python train.py --encoder_arch="convnext" --model="encoder-decoder audio transcriber" --dataset="short read English sentences (LibriTTS-R)" --train_examples=26041 --time_shift_ms=50 --n_mels=80 --hop_length=160 --input="log_mel" --spec_augment=false --win_length=512 --tokenizer="word" --vocab_size=5132 --encoder_norm="layernorm" --encoder_activation="gelu" --encoder_mlp_ratio=6 --encoder_inner_norm=false --encoder_moe="soft" --encoder_drop_path=0.05 --encoder_num_experts=8 --encoder_moe_every=2 --encoder_expert_mlp_ratio=0.25 --encoder_slots_per_expert=2 --encoder_shared_expert=false --encoder_subsampling=4 --encoder_layers=6 --encoder_width=256 --encoder_kernel_size=7 --fusion="prefix" --decoder_width=256 --decoder_layers=10 --decoder_norm="layernorm_no_bias" --decoder_norm_position="pre" --decoder_activation="gelu" --decoder_mlp_ratio=2 --decoder_head_dim=48 --decoder_fused_qkv=true --decoder_bias="none" --decoder_qk_norm=false --decoder_parallel_block=false --decoder_inner_norm=false --decoder_drop_path=0.15 --decoder_positions="sincos" --decoder_prefix_bidirectional=false --decoder_connector="linear" --decoder_tie_embeddings=true --residual_init="none" --optimizer="normuon" --muon_scale="original" --lr=0.018 --momentum=0.85 --nesterov=true --orthogonalizer="polar_express" --adamw_lr_other_params=0.0024 --steps=19400 --batch_size=64 --epochs=47.7 --lr_schedule="cosine" --final_lr_fraction=0.1 --warmup_steps=970 --weight_decay=0.006 --adamw_weight_decay_other_params=0.01
Rows from block 2 of the audio encoder, named by matrix and row number. Rows with one number belong to one neuron. Each number is 200 + 40 x the weight over its row's rms, rounded and kept within 0 to 999. All counts start at 0. After the name is the row's rms in percent of the matrix's.
# fc1: MLP up (encoder.blocks.2.mlp.fc1.weight, 1536x256), inputs 128-255
# fc2: MLP down (encoder.blocks.2.mlp.fc2.weight, 256x1536, transposed), outputs 128-255
fc1.858,105,201,266,228,206,215,222,222,205,169,216,166,149,176,170,227,245,177,166,156,216,270,216,240,190,123,180,201,205,152,203,142,204,216,219,201,188,226,190,235,277,256,222,178,180,203,147,201,181,199,213,234,175,170,199,174,189,94,226,156,150,199,241,136,163,130,252,257,219,169,190,182,197,141,177,250,206,241,167,220,92,212,218,223,166,265,245,200,141,187,204,217,249,197,223,167,165,285,151,101,265,201,172,172,232,206,209,143,182,198,211,144,191,143,195,217,142,109,145,226,137,110,136,247,249,168,272,174,175
fc2.858,100,203,222,139,125,185,218,205,208,165,166,160,173,162,182,214,299,176,142,208,155,175,173,193,235,204,192,205,238,225,111,246,163,161,233,182,136,224,250,237,173,278,225,205,174,175,123,150,199,202,311,261,160,189,260,348,250,158,194,197,177,186,171,112,94,173,262,178,179,225,187,193,239,179,219,213,145,133,207,174,177,146,252,228,178,174,171,244,143,184,234,215,171,192,231,199,178,184,198,220,270,229,218,205,253,271,161,199,255,235,214,132,232,239,246,330,203,192,282,153,230,144,211,174,266,174,231,213,248
fc1.859,099,215,178,165,195,195,164,243,210,280,266,161,253,249,111,208,244,229,176,246,138,256,128,191,292,146,238,172,176,171,206,139,218,127,258,236,171,177,245,198,232,247,161,107,176,156,177,199,230,146,213,161,225,242,214,199,206,221,183,104,167,131,249,172,243,158,211,276,206,184,251,121,185,223,231,212,176,237,177,233,238,99,177,203,171,196,265,189,152,207,176,190,162,232,210,142,157,147,244,194,200,197,243,224,157,169,164,184,241,216,134,215,187,266,132,194,246,146,196,199,266,311,223,177,180,181,180,178,158
fc2.859,100,203,200,245,163,215,163,265,227,195,215,238,131,193,191,217,181,177,206,187,192,212,179,113,234,252,192,204,228,192,252,221,163,252,243,203,237,188,204,204,231,168,225,127,236,226,143,250,261,229,171,225,219,215,167,206,163,249,191,180,199,160,179,249,261,169,223,169,203,227,174,234,272,149,117,230,163,209,156,242,236,184,278,262,187,265,156,237,221,186,223,164,217,247,204,259,223,167,193,222,192,249,209,239,275,179,195,166,211,265,276,176,58,178,262,190,171,218,220,183,224,229,168,192,173,229,166,238,160
fc1.860,100,154,173,172,115,261,221,211,166,143,141,173,192,222,195,190,190,190,215,76,168,174,146,144,238,164,203,185,208,247,189,192,213,215,180,217,143,178,174,228,249,181,243,291,138,164,176,206,224,247,223,259,217,224,222,214,138,214,222,189,262,151,175,200,133,174,189,179,253,161,257,115,142,190,171,155,190,199,204,210,227,111,127,155,153,240,171,237,271,195,211,177,219,275,216,206,140,189,162,212,205,154,231,196,202,289,215,253,186,190,195,213,263,218,233,187,214,267,205,158,224,206,208,305,173,114,152,140,141
fc2.860,083,189,182,195,88,172,179,152,222,180,195,190,180,151,175,245,125,109,159,226,186,190,192,196,201,171,170,197,190,118,196,181,198,253,241,193,159,192,187,181,260,233,207,231,230,181,275,192,212,149,198,177,201,185,208,202,233,191,226,205,195,252,120,201,226,168,186,152,251,168,247,245,220,152,213,178,204,113,203,292,162,205,204,142,144,109,195,148,154,228,153,282,271,151,279,198,162,152,215,167,256,147,174,255,175,217,253,264,158,176,160,126,199,152,167,207,190,234,185,221,189,167,152,153,139,200,240,217,214
fc1.861,098,196,207,203,212,215,188,164,105,241,235,221,229,227,218,261,138,137,159,196,254,190,283,202,186,242,145,199,314,161,260,203,250,156,190,261,180,217,215,170,235,240,157,175,266,246,317,259,189,192,186,198,207,198,198,144,204,232,267,220,225,225,190,181,175,242,132,195,286,240,200,186,275,163,235,202,186,257,193,154,184,178,213,201,185,182,302,194,205,270,230,114,166,217,273,150,262,232,203,183,245,155,169,278,243,135,170,203,155,183,215,178,255,173,245,214,201,161,113,302,205,195,214,205,243,155,249,192,185
fc2.861,099,186,236,207,186,203,233,203,223,195,204,239,267,267,242,220,186,226,176,164,144,182,188,231,149,151,152,219,104,194,199,184,172,196,189,230,192,215,202,196,174,217,198,166,186,240,204,179,238,132,195,139,228,238,213,178,216,214,237,238,185,248,195,178,237,290,208,184,189,247,159,128,216,176,207,219,225,162,266,204,193,195,152,252,216,205,294,179,169,244,209,240,184,159,141,150,164,207,221,174,197,202,211,205,217,283,230,185,177,208,196,233,197,238,223,258,240,134,231,130,164,218,206,181,180,136,207,222,171
fc1.862,099,228,235,190,211,149,137,79,244,170,258,261,182,205,167,254,175,140,218,232,202,166,187,207,191,169,158,200,207,102,160,152,167,122,257,209,169,173,231,217,223,161,177,201,167,217,159,258,211,240,250,225,207,217,217,273,190,191,209,184,150,186,176,170,254,260,251,103,156,211,174,267,128,203,183,95,237,212,218,188,175,165,165,261,207,168,188,161,272,169,161,214,128,204,199,151,198,186,214,218,136,190,193,239,176,185,189,222,223,236,200,190,152,183,178,176,198,126,219,201,232,288,136,213,142,190,215,208,209
fc2.862,110,205,179,178,178,231,147,166,221,257,189,219,222,236,187,180,260,173,264,203,145,208,97,173,219,200,154,187,258,256,186,148,201,246,224,212,193,185,195,191,214,238,179,168,228,215,295,200,173,201,193,224,190,231,156,184,202,156,186,168,200,239,271,188,166,231,240,226,189,149,212,196,190,103,186,251,152,207,152,141,223,231,119,242,171,197,183,211,181,168,226,164,174,282,225,235,228,85,218,281,176,145,223,169,213,182,177,249,241,181,194,277,230,208,173,158,247,199,129,145,205,151,259,210,198,199,216,210,167
fc1.863,097,273,261,214,109,177,207,198,268,247,202,270,188,212,191,213,164,135,202,149,214,237,206,184,181,234,224,181,230,117,182,236,207,150,247,211,137,228,190,263,170,222,130,191,150,199,205,233,181,221,214,218,168,165,117,162,154,213,258,189,161,249,233,190,256,233,266,167,216,115,219,168,196,185,195,188,200,173,188,200,134,270,167,146,188,236,170,233,159,163,189,159,179,145,276,188,275,227,117,160,213,203,132,236,187,233,190,264,196,228,217,222,279,176,245,184,283,149,210,190,208,155,214,199,200,259,189,183,156
fc2.863,094,145,171,173,127,150,166,259,195,250,191,124,188,175,217,228,222,182,210,130,155,223,158,216,210,140,215,219,204,239,163,233,215,339,163,129,185,189,183,226,211,187,209,213,178,213,276,275,268,232,233,284,227,132,245,140,217,236,203,200,222,160,93,204,190,166,168,245,188,182,221,221,207,239,243,163,132,160,239,265,175,258,162,159,179,192,188,213,283,189,226,147,214,247,185,175,233,238,205,226,170,256,294,166,206,195,149,178,222,245,155,179,130,258,165,208,237,133,147,243,211,213,130,243,180,210,266,221,179
fc1.864,103,225,197,191,178,231,192,169,153,166,182,202,246,129,125,149,208,224,185,165,190,170,201,192,225,243,172,191,122,219,192,197,197,223,248,243,196,144,161,70,139,123,210,188,180,193,173,208,203,166,202,113,218,242,166,260,202,207,167,223,253,147,107,235,265,223,257,177,216,112,240,230,189,256,176,269,221,277,212,286,210,135,215,249,146,183,145,154,264,147,209,131,168,193,238,201,201,207,147,182,231,228,279,204,226,165,221,159,194,232,191,192,218,215,222,131,180,180,275,200,176,237,279,143,162,179,251,124,223
fc2.864,103,144,204,205,206,194,130,210,181,164,230,186,165,262,174,149,216,134,208,124,214,175,220,132,140,204,238,101,213,251,154,223,187,195,172,203,122,222,170,209,219,230,274,153,193,169,189,215,211,180,215,179,234,162,222,191,190,161,164,172,188,291,227,212,181,187,229,182,175,300,124,249,142,240,232,159,177,179,219,124,204,161,195,245,262,214,141,258,181,213,154,236,194,154,159,197,215,205,199,235,250,144,185,225,203,176,206,152,226,218,211,181,163,235,161,119,184,226,230,255,197,130,221,276,226,163,187,194,199
fc1.865,109,169,179,219,174,219,256,208,233,172,162,201,166,209,203,262,209,236,136,219,110,270,171,178,146,207,173,224,175,165,141,197,207,226,145,158,254,191,264,243,160,168,210,153,134,196,133,177,195,224,179,195,219,252,219,170,210,105,182,297,209,203,194,145,169,244,178,186,182,183,191,228,257,214,287,144,148,171,161,235,218,148,208,210,224,186,203,147,211,230,175,269,235,230,196,147,154,174,252,206,224,138,202,180,241,287,158,170,178,267,151,169,169,208,192,127,224,196,170,230,229,237,270,137,219,188,219,152,230
fc2.865,117,190,169,230,165,222,214,187,161,249,164,146,193,196,209,163,175,249,188,224,215,201,235,209,198,140,233,226,224,259,140,219,143,234,194,237,221,159,221,215,208,226,229,169,228,130,199,122,254,154,191,145,246,303,221,203,224,163,245,212,180,211,118,149,143,241,203,197,220,172,179,185,177,230,179,168,218,217,177,210,187,144,152,228,210,211,236,93,167,177,103,169,243,202,195,239,181,201,238,150,171,235,257,224,270,167,169,155,137,144,165,184,216,154,191,268,137,171,104,77,181,293,156,182,210,174,241,216,160
fc1.866,103,245,173,138,179,235,146,162,251,230,156,187,116,247,213,233,284,140,198,141,191,240,261,243,211,195,209,193,250,259,241,200,248,203,135,185,229,280,209,237,146,126,188,265,278,134,192,147,270,202,201,114,225,145,207,228,174,116,231,126,196,171,226,258,187,215,180,161,205,224,183,218,240,268,227,163,208,156,253,164,214,158,168,195,157,145,174,264,188,188,206,181,192,213,209,189,235,193,212,275,192,249,196,175,161,158,180,191,189,219,179,204,181,168,189,212,224,204,193,190,192,156,158,214,227,198,236,232,187
fc2.866,086,201,205,199,169,255,177,165,191,200,233,184,280,213,161,120,222,229,149,180,183,180,141,204,160,275,215,183,235,204,226,230,105,211,190,217,157,159,231,185,203,153,216,155,181,136,276,199,218,190,153,171,192,182,141,167,174,209,226,189,153,263,165,190,236,182,197,261,180,205,229,176,262,187,173,161,229,237,229,184,141,183,176,219,184,235,247,226,199,190,232,165,221,183,186,223,229,149,226,211,185,95,155,202,159,253,239,196,256,181,248,282,205,210,159,226,181,174,281,160,168,174,174,166,199,206,179,204,110
fc1.867,103,226,142,227,204,262,187,152,176,229,159,238,160,221,179,209,204,160,221,182,177,165,197,207,253,246,229,205,159,184,229,324,100,172,279,170,197,213,214,170,209,179,169,182,166,192,217,182,212,142,251,250,242,217,209,174,225,265,186,142,123,161,206,234,199,161,153,166,244,216,153,244,138,226,182,180,172,259,161,182,194,150,215,210,267,121,180,228,216,218,191,197,287,252,206,182,224,171,178,197,215,137,284,233,195,209,246,140,192,214,168,219,230,235,178,114,236,164,209,103,155,186,183,250,132,248,210,187,90
fc2.867,096,185,184,222,187,209,244,205,160,187,153,181,187,267,168,136,165,205,165,230,229,168,150,269,218,261,155,216,222,182,296,266,208,168,243,110,200,236,199,214,201,244,212,194,173,244,199,153,226,244,164,241,137,95,174,243,225,164,223,189,230,119,168,188,203,139,149,185,141,215,89,227,177,270,201,203,220,166,154,231,157,216,160,198,123,286,200,245,175,239,223,188,196,200,187,226,129,239,194,203,243,155,187,160,181,81,146,289,177,195,211,223,234,170,177,169,99,123,223,257,200,220,122,140,230,211,139,243,258
fc1.868,090,133,269,204,168,186,193,152,245,201,240,193,177,138,193,198,141,137,135,200,104,231,246,253,213,201,191,193,279,180,177,223,177,209,152,188,153,202,155,145,132,200,180,238,209,291,176,247,128,201,181,176,195,119,165,239,207,211,192,192,234,228,192,134,200,245,222,153,182,166,238,214,146,193,224,178,254,117,238,131,255,151,167,258,220,220,181,185,227,176,142,190,225,147,128,195,191,165,234,197,221,206,201,147,218,218,203,221,232,149,208,161,150,231,206,165,115,168,235,196,242,215,250,132,134,165,181,181,203
fc2.868,106,181,221,237,176,195,103,127,221,203,204,215,180,196,219,144,178,192,190,174,148,224,154,260,221,223,253,180,158,242,224,138,231,169,219,220,205,152,269,139,165,219,175,239,163,229,231,159,123,204,213,155,244,261,194,232,189,217,237,249,175,163,252,230,242,262,271,217,184,225,247,202,200,197,210,195,314,283,214,297,231,124,224,236,188,175,248,164,178,199,216,157,252,245,157,197,166,268,181,176,139,256,271,200,167,214,183,171,264,213,237,110,110,190,267,148,217,136,175,258,257,197,156,252,211,199,166,172,199
fc1.869,097,186,133,203,275,150,238,195,227,205,180,175,130,215,189,179,228,208,209,253,245,231,166,193,193,222,141,190,247,150,230,156,173,134,109,236,180,216,206,203,211,136,255,242,231,174,181,215,231,201,143,174,292,207,243,199,278,192,213,208,240,263,185,176,243,233,236,243,209,217,277,217,172,220,144,200,163,221,209,280,180,121,160,267,208,227,199,176,214,242,189,178,184,224,192,197,195,226,241,175,200,203,173,175,134,255,230,175,267,219,180,175,224,218,237,197,238,223,174,254,205,212,122,297,159,207,234,207,174
fc2.869,094,232,95,227,237,187,245,160,188,212,243,170,217,237,182,94,192,223,271,201,233,201,144,184,240,186,264,181,153,243,161,178,248,176,252,199,165,199,276,186,205,170,270,279,194,151,186,253,214,164,252,214,248,233,155,218,225,190,145,195,201,184,280,145,183,195,206,199,185,124,161,275,178,268,208,139,270,181,200,196,174,280,220,279,188,191,207,222,110,210,174,228,140,132,116,243,231,179,208,213,202,234,170,154,269,212,137,175,190,250,217,213,189,197,190,120,186,268,167,182,173,245,238,232,258,216,180,186,204
fc1.870,101,190,206,210,278,254,162,196,204,225,174,187,257,159,213,232,153,274,162,177,236,220,175,197,225,163,176,150,192,263,182,78,228,215,138,213,151,260,158,251,186,219,179,146,182,196,203,137,240,228,138,108,264,140,209,147,80,210,199,244,165,176,260,244,224,160,186,202,205,213,201,181,151,157,205,125,153,166,238,224,227,180,211,298,211,200,180,213,139,175,217,209,158,257,212,171,234,206,209,162,158,161,218,208,242,273,174,196,289,224,165,168,216,256,230,239,220,224,222,217,194,174,210,189,194,246,144,235,224
fc2.870,093,115,272,285,187,129,216,238,144,213,215,174,161,214,145,193,154,197,168,217,211,248,171,232,259,261,251,213,210,132,214,216,182,186,161,221,258,190,155,191,173,160,138,186,222,218,209,194,121,192,224,207,207,179,164,239,219,161,142,161,192,211,258,196,231,204,189,201,168,185,180,216,213,273,203,191,194,190,179,238,222,257,183,236,187,226,207,252,217,243,221,243,241,191,224,220,249,174,191,160,113,179,141,193,185,201,207,134,308,228,259,258,131,230,256,233,249,208,170,177,205,201,189,257,228,243,199,221,241
fc1.871,094,231,279,146,190,170,189,243,140,182,143,235,224,218,250,147,186,241,203,236,141,218,171,168,288,193,220,141,243,157,219,265,206,192,252,198,167,199,202,237,302,230,230,227,141,231,233,181,142,187,155,164,236,197,112,206,216,192,250,154,185,220,219,235,174,199,153,153,223,150,295,186,214,167,217,207,207,259,119,165,184,210,162,207,191,250,275,246,257,232,170,167,154,212,214,269,218,258,204,175,232,286,177,178,228,235,243,236,180,184,146,182,187,178,111,212,269,174,234,204,165,227,261,203,150,238,218,155,236
fc2.871,077,158,149,172,187,154,253,191,145,234,223,257,196,181,213,214,194,236,301,117,213,257,171,132,197,285,142,166,182,194,207,215,179,146,172,172,289,282,150,207,265,181,228,229,197,251,149,130,194,165,219,189,266,202,112,240,176,212,207,245,188,208,143,88,201,109,182,212,194,161,212,237,160,163,198,220,188,197,178,230,226,294,257,223,202,189,149,233,241,244,221,248,180,195,186,276,226,238,145,278,195,225,157,230,163,274,217,252,207,253,236,250,181,282,195,178,201,156,230,229,236,208,254,196,208,208,227,197,172
fc1.872,105,222,260,201,174,168,177,221,224,202,172,219,225,184,175,256,163,193,147,180,181,206,175,229,237,163,199,255,216,194,153,225,198,174,131,273,207,238,183,195,173,204,185,191,196,213,217,153,151,258,254,155,221,150,217,169,136,136,224,214,241,178,199,248,265,151,220,209,228,209,221,251,155,185,260,122,157,156,157,147,153,216,193,193,195,277,213,210,235,227,186,133,218,196,218,225,194,226,175,217,185,208,237,289,247,257,286,180,174,226,163,290,220,187,163,322,210,217,224,167,181,205,205,148,194,252,171,188,179
fc2.872,085,107,256,272,247,157,168,243,269,193,221,193,142,170,281,270,204,195,236,232,227,176,146,203,173,179,146,232,263,181,173,226,220,204,190,125,282,177,231,144,235,198,182,214,274,251,188,229,191,153,160,182,223,184,225,175,208,238,134,190,198,245,178,245,221,160,223,208,175,209,188,283,135,214,172,245,262,266,143,186,204,166,202,188,171,247,259,215,231,245,233,207,207,165,198,213,235,156,207,221,140,217,226,234,135,277,198,115,189,180,115,207,142,183,172,209,225,206,267,226,119,179,217,173,182,216,239,156,262
fc1.873,098,199,286,172,193,260,206,225,222,198,240,225,218,243,218,199,167,199,191,135,175,195,160,197,137,215,184,234,234,235,217,127,244,155,193,124,193,181,157,163,242,205,272,205,195,187,203,164,228,186,278,177,153,246,133,189,179,211,155,205,198,188,210,189,242,243,260,179,160,209,219,229,188,278,168,232,169,151,146,184,261,162,188,163,149,246,222,173,244,251,163,181,162,185,248,134,166,146,160,225,158,165,198,249,204,183,201,161,173,212,148,231,224,198,138,157,179,200,175,231,223,207,145,218,234,174,138,256,145
fc2.873,094,173,155,167,276,274,127,182,135,153,148,197,207,231,146,174,252,222,117,258,212,175,209,152,227,247,197,176,212,205,231,212,196,216,211,182,268,286,187,156,213,211,129,203,147,214,189,226,161,248,138,205,202,175,242,177,248,295,183,221,211,263,198,259,213,203,198,174,202,208,199,217,169,264,163,170,176,158,158,161,158,180,185,180,140,157,116,190,211,135,198,187,178,207,232,176,259,240,197,186,187,190,263,262,256,211,261,137,177,196,202,161,152,167,203,193,257,219,196,281,126,201,230,209,108,190,183,176,141
fc1.874,109,161,245,167,134,196,199,279,233,167,198,184,196,216,112,220,181,246,177,137,166,181,182,297,183,188,143,247,153,306,122,159,201,246,185,183,136,197,218,183,149,194,250,142,190,189,146,180,232,112,179,165,294,173,233,232,191,154,201,158,174,171,235,225,191,247,248,210,250,179,219,206,256,218,204,176,210,236,178,127,191,175,271,209,171,206,259,194,168,191,266,184,172,181,218,216,209,199,242,140,183,212,180,203,178,174,197,193,252,205,159,173,173,170,210,253,214,153,219,149,163,242,215,210,162,143,285,239,239
fc2.874,110,243,205,254,217,181,248,270,252,174,144,255,95,192,167,175,190,221,223,172,170,218,299,157,210,168,223,183,262,99,220,190,186,141,184,238,204,177,148,253,231,234,167,250,176,231,123,173,128,118,159,165,189,211,211,198,208,163,178,241,234,108,207,184,126,200,212,225,275,214,217,224,219,123,247,162,207,161,199,253,146,235,215,174,215,211,184,140,289,242,182,192,178,165,169,231,173,203,205,180,273,195,144,200,192,170,222,216,117,212,290,176,147,185,249,137,157,224,177,158,150,199,193,198,236,259,151,181,162
fc1.875,100,202,219,227,227,236,233,166,168,227,177,219,221,202,221,198,238,143,236,198,140,213,235,135,207,226,247,237,211,204,218,284,200,217,174,225,186,254,182,111,205,212,171,197,235,165,231,224,222,97,207,192,183,144,260,287,230,201,256,148,267,168,154,173,227,212,196,249,225,239,139,175,211,175,172,226,176,124,200,165,154,147,168,324,151,202,186,215,236,211,261,121,203,162,223,218,156,267,216,170,215,208,189,218,242,160,218,253,203,217,192,125,50,208,257,151,215,248,213,194,199,250,181,209,208,257,175,218,260
fc2.875,113,210,185,192,198,193,167,121,212,234,183,272,245,259,172,205,221,138,223,230,252,149,156,257,233,295,175,167,257,224,150,234,219,246,235,129,198,237,224,172,220,227,224,180,182,176,193,241,203,241,216,174,248,202,223,209,183,195,245,209,157,172,196,192,188,193,172,225,210,286,248,143,242,299,173,236,222,199,147,258,194,229,163,197,226,251,213,203,247,248,168,193,203,262,189,184,165,259,138,192,196,174,216,219,276,202,96,230,214,163,255,142,156,170,211,268,149,251,261,210,241,196,134,126,198,202,236,221,154
fc1.876,096,273,123,181,120,159,292,213,188,244,207,225,170,135,156,107,147,170,207,204,219,200,221,147,274,238,311,176,162,163,197,174,185,217,107,223,93,224,234,188,183,229,186,197,151,138,241,173,305,238,103,203,210,253,207,193,201,200,232,209,222,219,209,177,170,131,158,176,230,264,213,180,219,243,168,205,172,187,225,263,195,198,248,185,225,202,181,227,249,202,188,142,190,224,187,214,225,237,209,200,207,188,203,243,108,192,205,201,209,172,187,210,210,141,157,159,197,232,216,235,162,166,201,221,266,171,156,196,189
fc2.876,097,159,184,211,184,217,230,201,174,214,237,301,273,154,160,163,231,187,192,186,157,161,145,215,153,151,237,153,177,127,261,218,178,236,164,274,275,184,208,216,239,193,237,276,249,182,109,151,180,253,207,293,226,128,207,184,251,151,190,257,159,244,121,233,202,175,184,246,181,208,197,212,184,218,142,215,265,212,190,180,177,176,242,159,184,203,196,214,207,118,187,227,184,149,187,288,199,106,203,163,203,137,180,194,148,292,247,177,223,146,236,241,148,208,223,227,186,140,223,233,251,174,216,169,202,164,187,216,222
fc1.877,099,178,151,134,203,218,145,193,206,135,163,231,218,198,159,275,258,191,229,280,204,217,179,189,295,259,245,128,110,205,128,192,225,166,259,213,117,160,150,203,213,179,157,262,155,186,148,221,203,225,229,218,147,145,171,213,200,119,185,156,184,195,187,188,176,140,264,201,182,212,197,191,239,187,220,211,170,230,249,268,254,207,199,199,200,214,151,166,191,262,212,232,184,158,255,151,222,205,161,202,209,187,236,246,178,260,124,252,199,119,136,183,138,216,204,248,202,178,243,255,128,209,91,187,172,146,232,183,163
fc2.877,094,149,245,213,205,194,244,190,190,199,200,135,127,148,262,164,184,182,227,119,120,277,237,194,210,168,192,208,251,189,165,200,260,159,222,233,205,186,127,231,178,170,189,208,250,147,144,175,217,210,132,128,203,181,221,174,192,184,206,260,106,185,171,180,135,148,213,189,287,256,184,216,141,196,207,128,157,174,133,222,179,219,160,228,153,211,258,197,200,263,159,189,198,93,180,229,214,192,179,207,174,237,200,133,204,226,185,221,205,182,201,217,235,245,128,157,214,176,225,151,211,152,192,166,137,187,193,259,228
fc1.878,100,213,232,179,172,200,232,170,197,231,146,228,245,118,184,176,240,126,224,204,165,204,228,238,174,297,177,146,177,184,184,189,150,212,148,174,201,176,151,206,214,208,180,166,186,226,200,221,221,190,158,148,230,120,179,213,196,214,228,189,202,193,173,306,152,180,158,113,297,204,230,157,216,184,270,101,206,188,127,191,194,176,220,205,186,146,206,287,215,189,176,224,133,205,195,258,230,196,188,194,168,181,175,181,166,191,105,161,229,296,219,241,221,165,216,191,216,253,234,204,181,227,230,216,148,194,189,206,196
fc2.878,118,222,222,187,134,175,225,203,125,203,165,231,209,210,222,205,174,194,215,183,164,222,244,148,148,252,284,231,224,204,152,244,227,135,219,296,193,238,203,208,188,186,156,153,186,202,230,136,131,212,266,156,234,247,248,138,193,215,228,139,182,192,211,203,202,238,209,186,174,264,159,214,210,200,211,223,220,162,291,264,189,252,237,184,160,250,239,156,148,231,217,165,133,216,289,215,207,193,264,150,263,140,168,246,143,183,250,322,270,183,182,228,264,237,210,234,254,249,239,130,163,177,277,210,195,212,217,199,160
fc1.879,094,192,180,209,210,300,134,245,168,197,167,166,170,202,262,204,226,120,192,176,198,205,204,200,248,217,278,197,190,216,256,251,194,207,268,203,177,276,196,153,226,148,170,219,175,107,237,193,234,131,216,198,238,208,132,210,188,201,177,228,175,136,267,188,84,146,172,244,253,137,164,155,221,177,193,202,283,124,175,203,184,230,188,151,232,191,229,278,156,236,238,216,195,145,224,215,159,214,162,217,256,190,188,203,240,202,188,200,188,203,222,241,295,183,161,202,221,208,189,151,147,195,216,200,151,225,189,210,208
fc2.879,099,278,229,103,153,224,202,193,211,164,193,181,202,239,188,245,263,248,218,188,196,206,223,189,258,256,183,221,233,231,229,192,200,190,198,206,184,169,241,204,166,136,202,210,182,113,202,219,207,157,179,248,235,209,204,162,228,223,185,131,267,166,202,267,206,194,187,254,219,160,228,209,205,194,163,180,293,310,285,238,167,205,83,250,222,210,214,184,214,200,214,218,244,206,220,182,249,214,223,212,137,269,197,193,268,155,200,170,201,212,188,219,218,258,211,231,116,214,243,201,189,249,213,220,209,219,241,224,146
fc1.880,100,152,185,171,171,246,210,216,221,197,238,166,216,200,145,148,221,159,164,145,159,164,171,176,235,269,174,160,192,212,185,249,241,243,198,174,173,166,148,211,149,222,179,216,209,168,227,211,174,149,236,207,160,255,202,318,227,234,177,240,133,168,194,132,177,160,152,144,181,198,162,150,173,177,157,253,172,243,157,230,222,123,267,203,136,187,132,266,171,153,171,116,158,214,284,216,178,171,209,174,189,109,214,162,218,160,301,247,181,162,165,220,204,199,213,172,169,179,216,198,173,234,200,255,179,161,174,178,213
fc2.880,098,225,237,210,203,222,210,211,152,225,182,232,223,200,233,188,169,236,136,203,173,216,233,211,203,221,226,191,182,184,306,156,233,165,231,199,132,219,193,276,209,167,151,248,232,221,159,165,167,207,163,149,230,122,190,194,94,220,227,216,174,239,217,194,203,192,122,161,229,155,181,191,262,221,204,203,211,169,260,158,171,192,205,246,170,250,117,291,226,225,216,193,208,192,213,226,207,239,222,159,207,211,205,193,172,186,166,191,214,252,298,179,209,226,210,140,141,235,188,176,183,142,232,118,255,145,117,224,150
fc1.881,101,186,136,179,173,155,226,185,170,250,174,114,202,230,242,151,213,219,298,180,206,167,183,188,229,211,224,165,215,196,124,199,158,186,155,225,243,196,164,229,245,235,179,214,172,203,318,186,205,188,144,242,200,158,140,103,189,246,232,181,244,252,153,199,157,274,242,145,236,227,211,181,113,143,225,213,148,194,173,180,101,198,178,118,140,188,204,235,189,233,220,173,211,147,266,271,160,253,219,212,240,180,211,172,186,217,219,178,176,208,245,212,243,236,212,279,151,130,171,192,202,228,202,139,181,215,210,227,199
fc2.881,108,216,168,211,226,194,231,203,237,224,229,170,245,201,232,245,230,201,175,202,186,165,204,204,188,230,257,222,162,197,156,254,173,130,223,210,180,170,220,258,203,164,264,293,195,192,271,236,197,277,147,211,254,201,141,157,208,214,165,168,223,141,189,253,256,231,200,225,214,195,149,178,137,242,150,150,207,215,196,263,130,213,154,196,178,184,162,266,234,205,229,246,177,234,281,244,117,207,251,211,207,170,183,225,293,223,246,222,184,213,192,220,231,196,143,207,179,204,221,207,217,226,221,237,240,114,282,124,141
fc1.882,108,239,214,208,262,148,276,211,208,218,211,196,206,230,191,231,238,178,165,200,209,224,191,208,214,241,275,234,205,179,211,188,233,182,171,231,157,198,239,155,188,193,158,234,220,205,208,216,215,242,180,130,163,166,263,157,233,233,237,150,203,193,189,175,204,175,264,91,158,206,171,203,172,251,246,234,300,163,221,243,184,200,259,226,161,214,239,176,243,200,286,197,200,198,174,247,238,288,141,170,226,203,244,161,209,235,240,230,199,127,168,230,192,251,219,208,267,146,102,192,211,248,138,173,188,184,273,212,153
fc2.882,124,248,207,124,195,203,174,164,109,288,205,148,193,196,189,173,219,140,148,258,242,287,230,160,139,186,166,178,196,169,160,232,249,155,212,160,197,192,210,191,256,281,252,174,203,167,214,241,151,173,154,186,195,240,148,156,189,163,187,183,234,190,269,217,205,182,180,174,237,210,209,234,195,208,151,101,140,152,233,204,83,183,236,248,195,206,223,230,173,156,187,186,231,125,128,205,264,245,224,212,307,222,183,231,191,207,183,161,238,215,219,110,188,269,147,187,189,187,240,164,186,153,208,123,250,223,257,197,231
fc1.883,106,208,198,229,236,220,274,162,143,187,264,177,175,210,178,155,262,225,170,214,130,140,219,192,115,232,200,266,268,238,170,236,245,245,119,256,181,312,226,197,228,268,199,152,133,205,316,216,152,177,160,216,181,162,143,165,234,187,184,229,190,131,234,204,171,263,129,254,200,192,185,190,165,164,294,123,265,191,220,198,162,253,145,192,209,181,264,182,252,204,225,186,153,186,223,231,187,218,191,174,161,143,127,241,246,201,201,195,260,206,218,131,215,244,218,216,263,210,260,199,219,186,167,202,206,135,201,186,165
fc2.883,093,253,175,280,204,265,232,199,276,191,216,105,208,164,253,174,248,125,174,222,282,186,169,187,108,179,221,215,213,216,215,132,191,186,164,169,191,196,157,217,232,112,257,225,236,224,225,210,263,166,212,224,197,218,248,219,187,189,244,187,182,122,121,250,165,197,188,203,214,166,232,235,201,220,205,163,261,221,319,224,187,215,257,157,266,183,232,183,237,209,132,226,244,265,172,256,305,198,217,205,218,166,228,147,149,209,209,169,163,226,283,225,120,205,217,238,263,204,196,170,152,255,237,210,205,227,200,198,256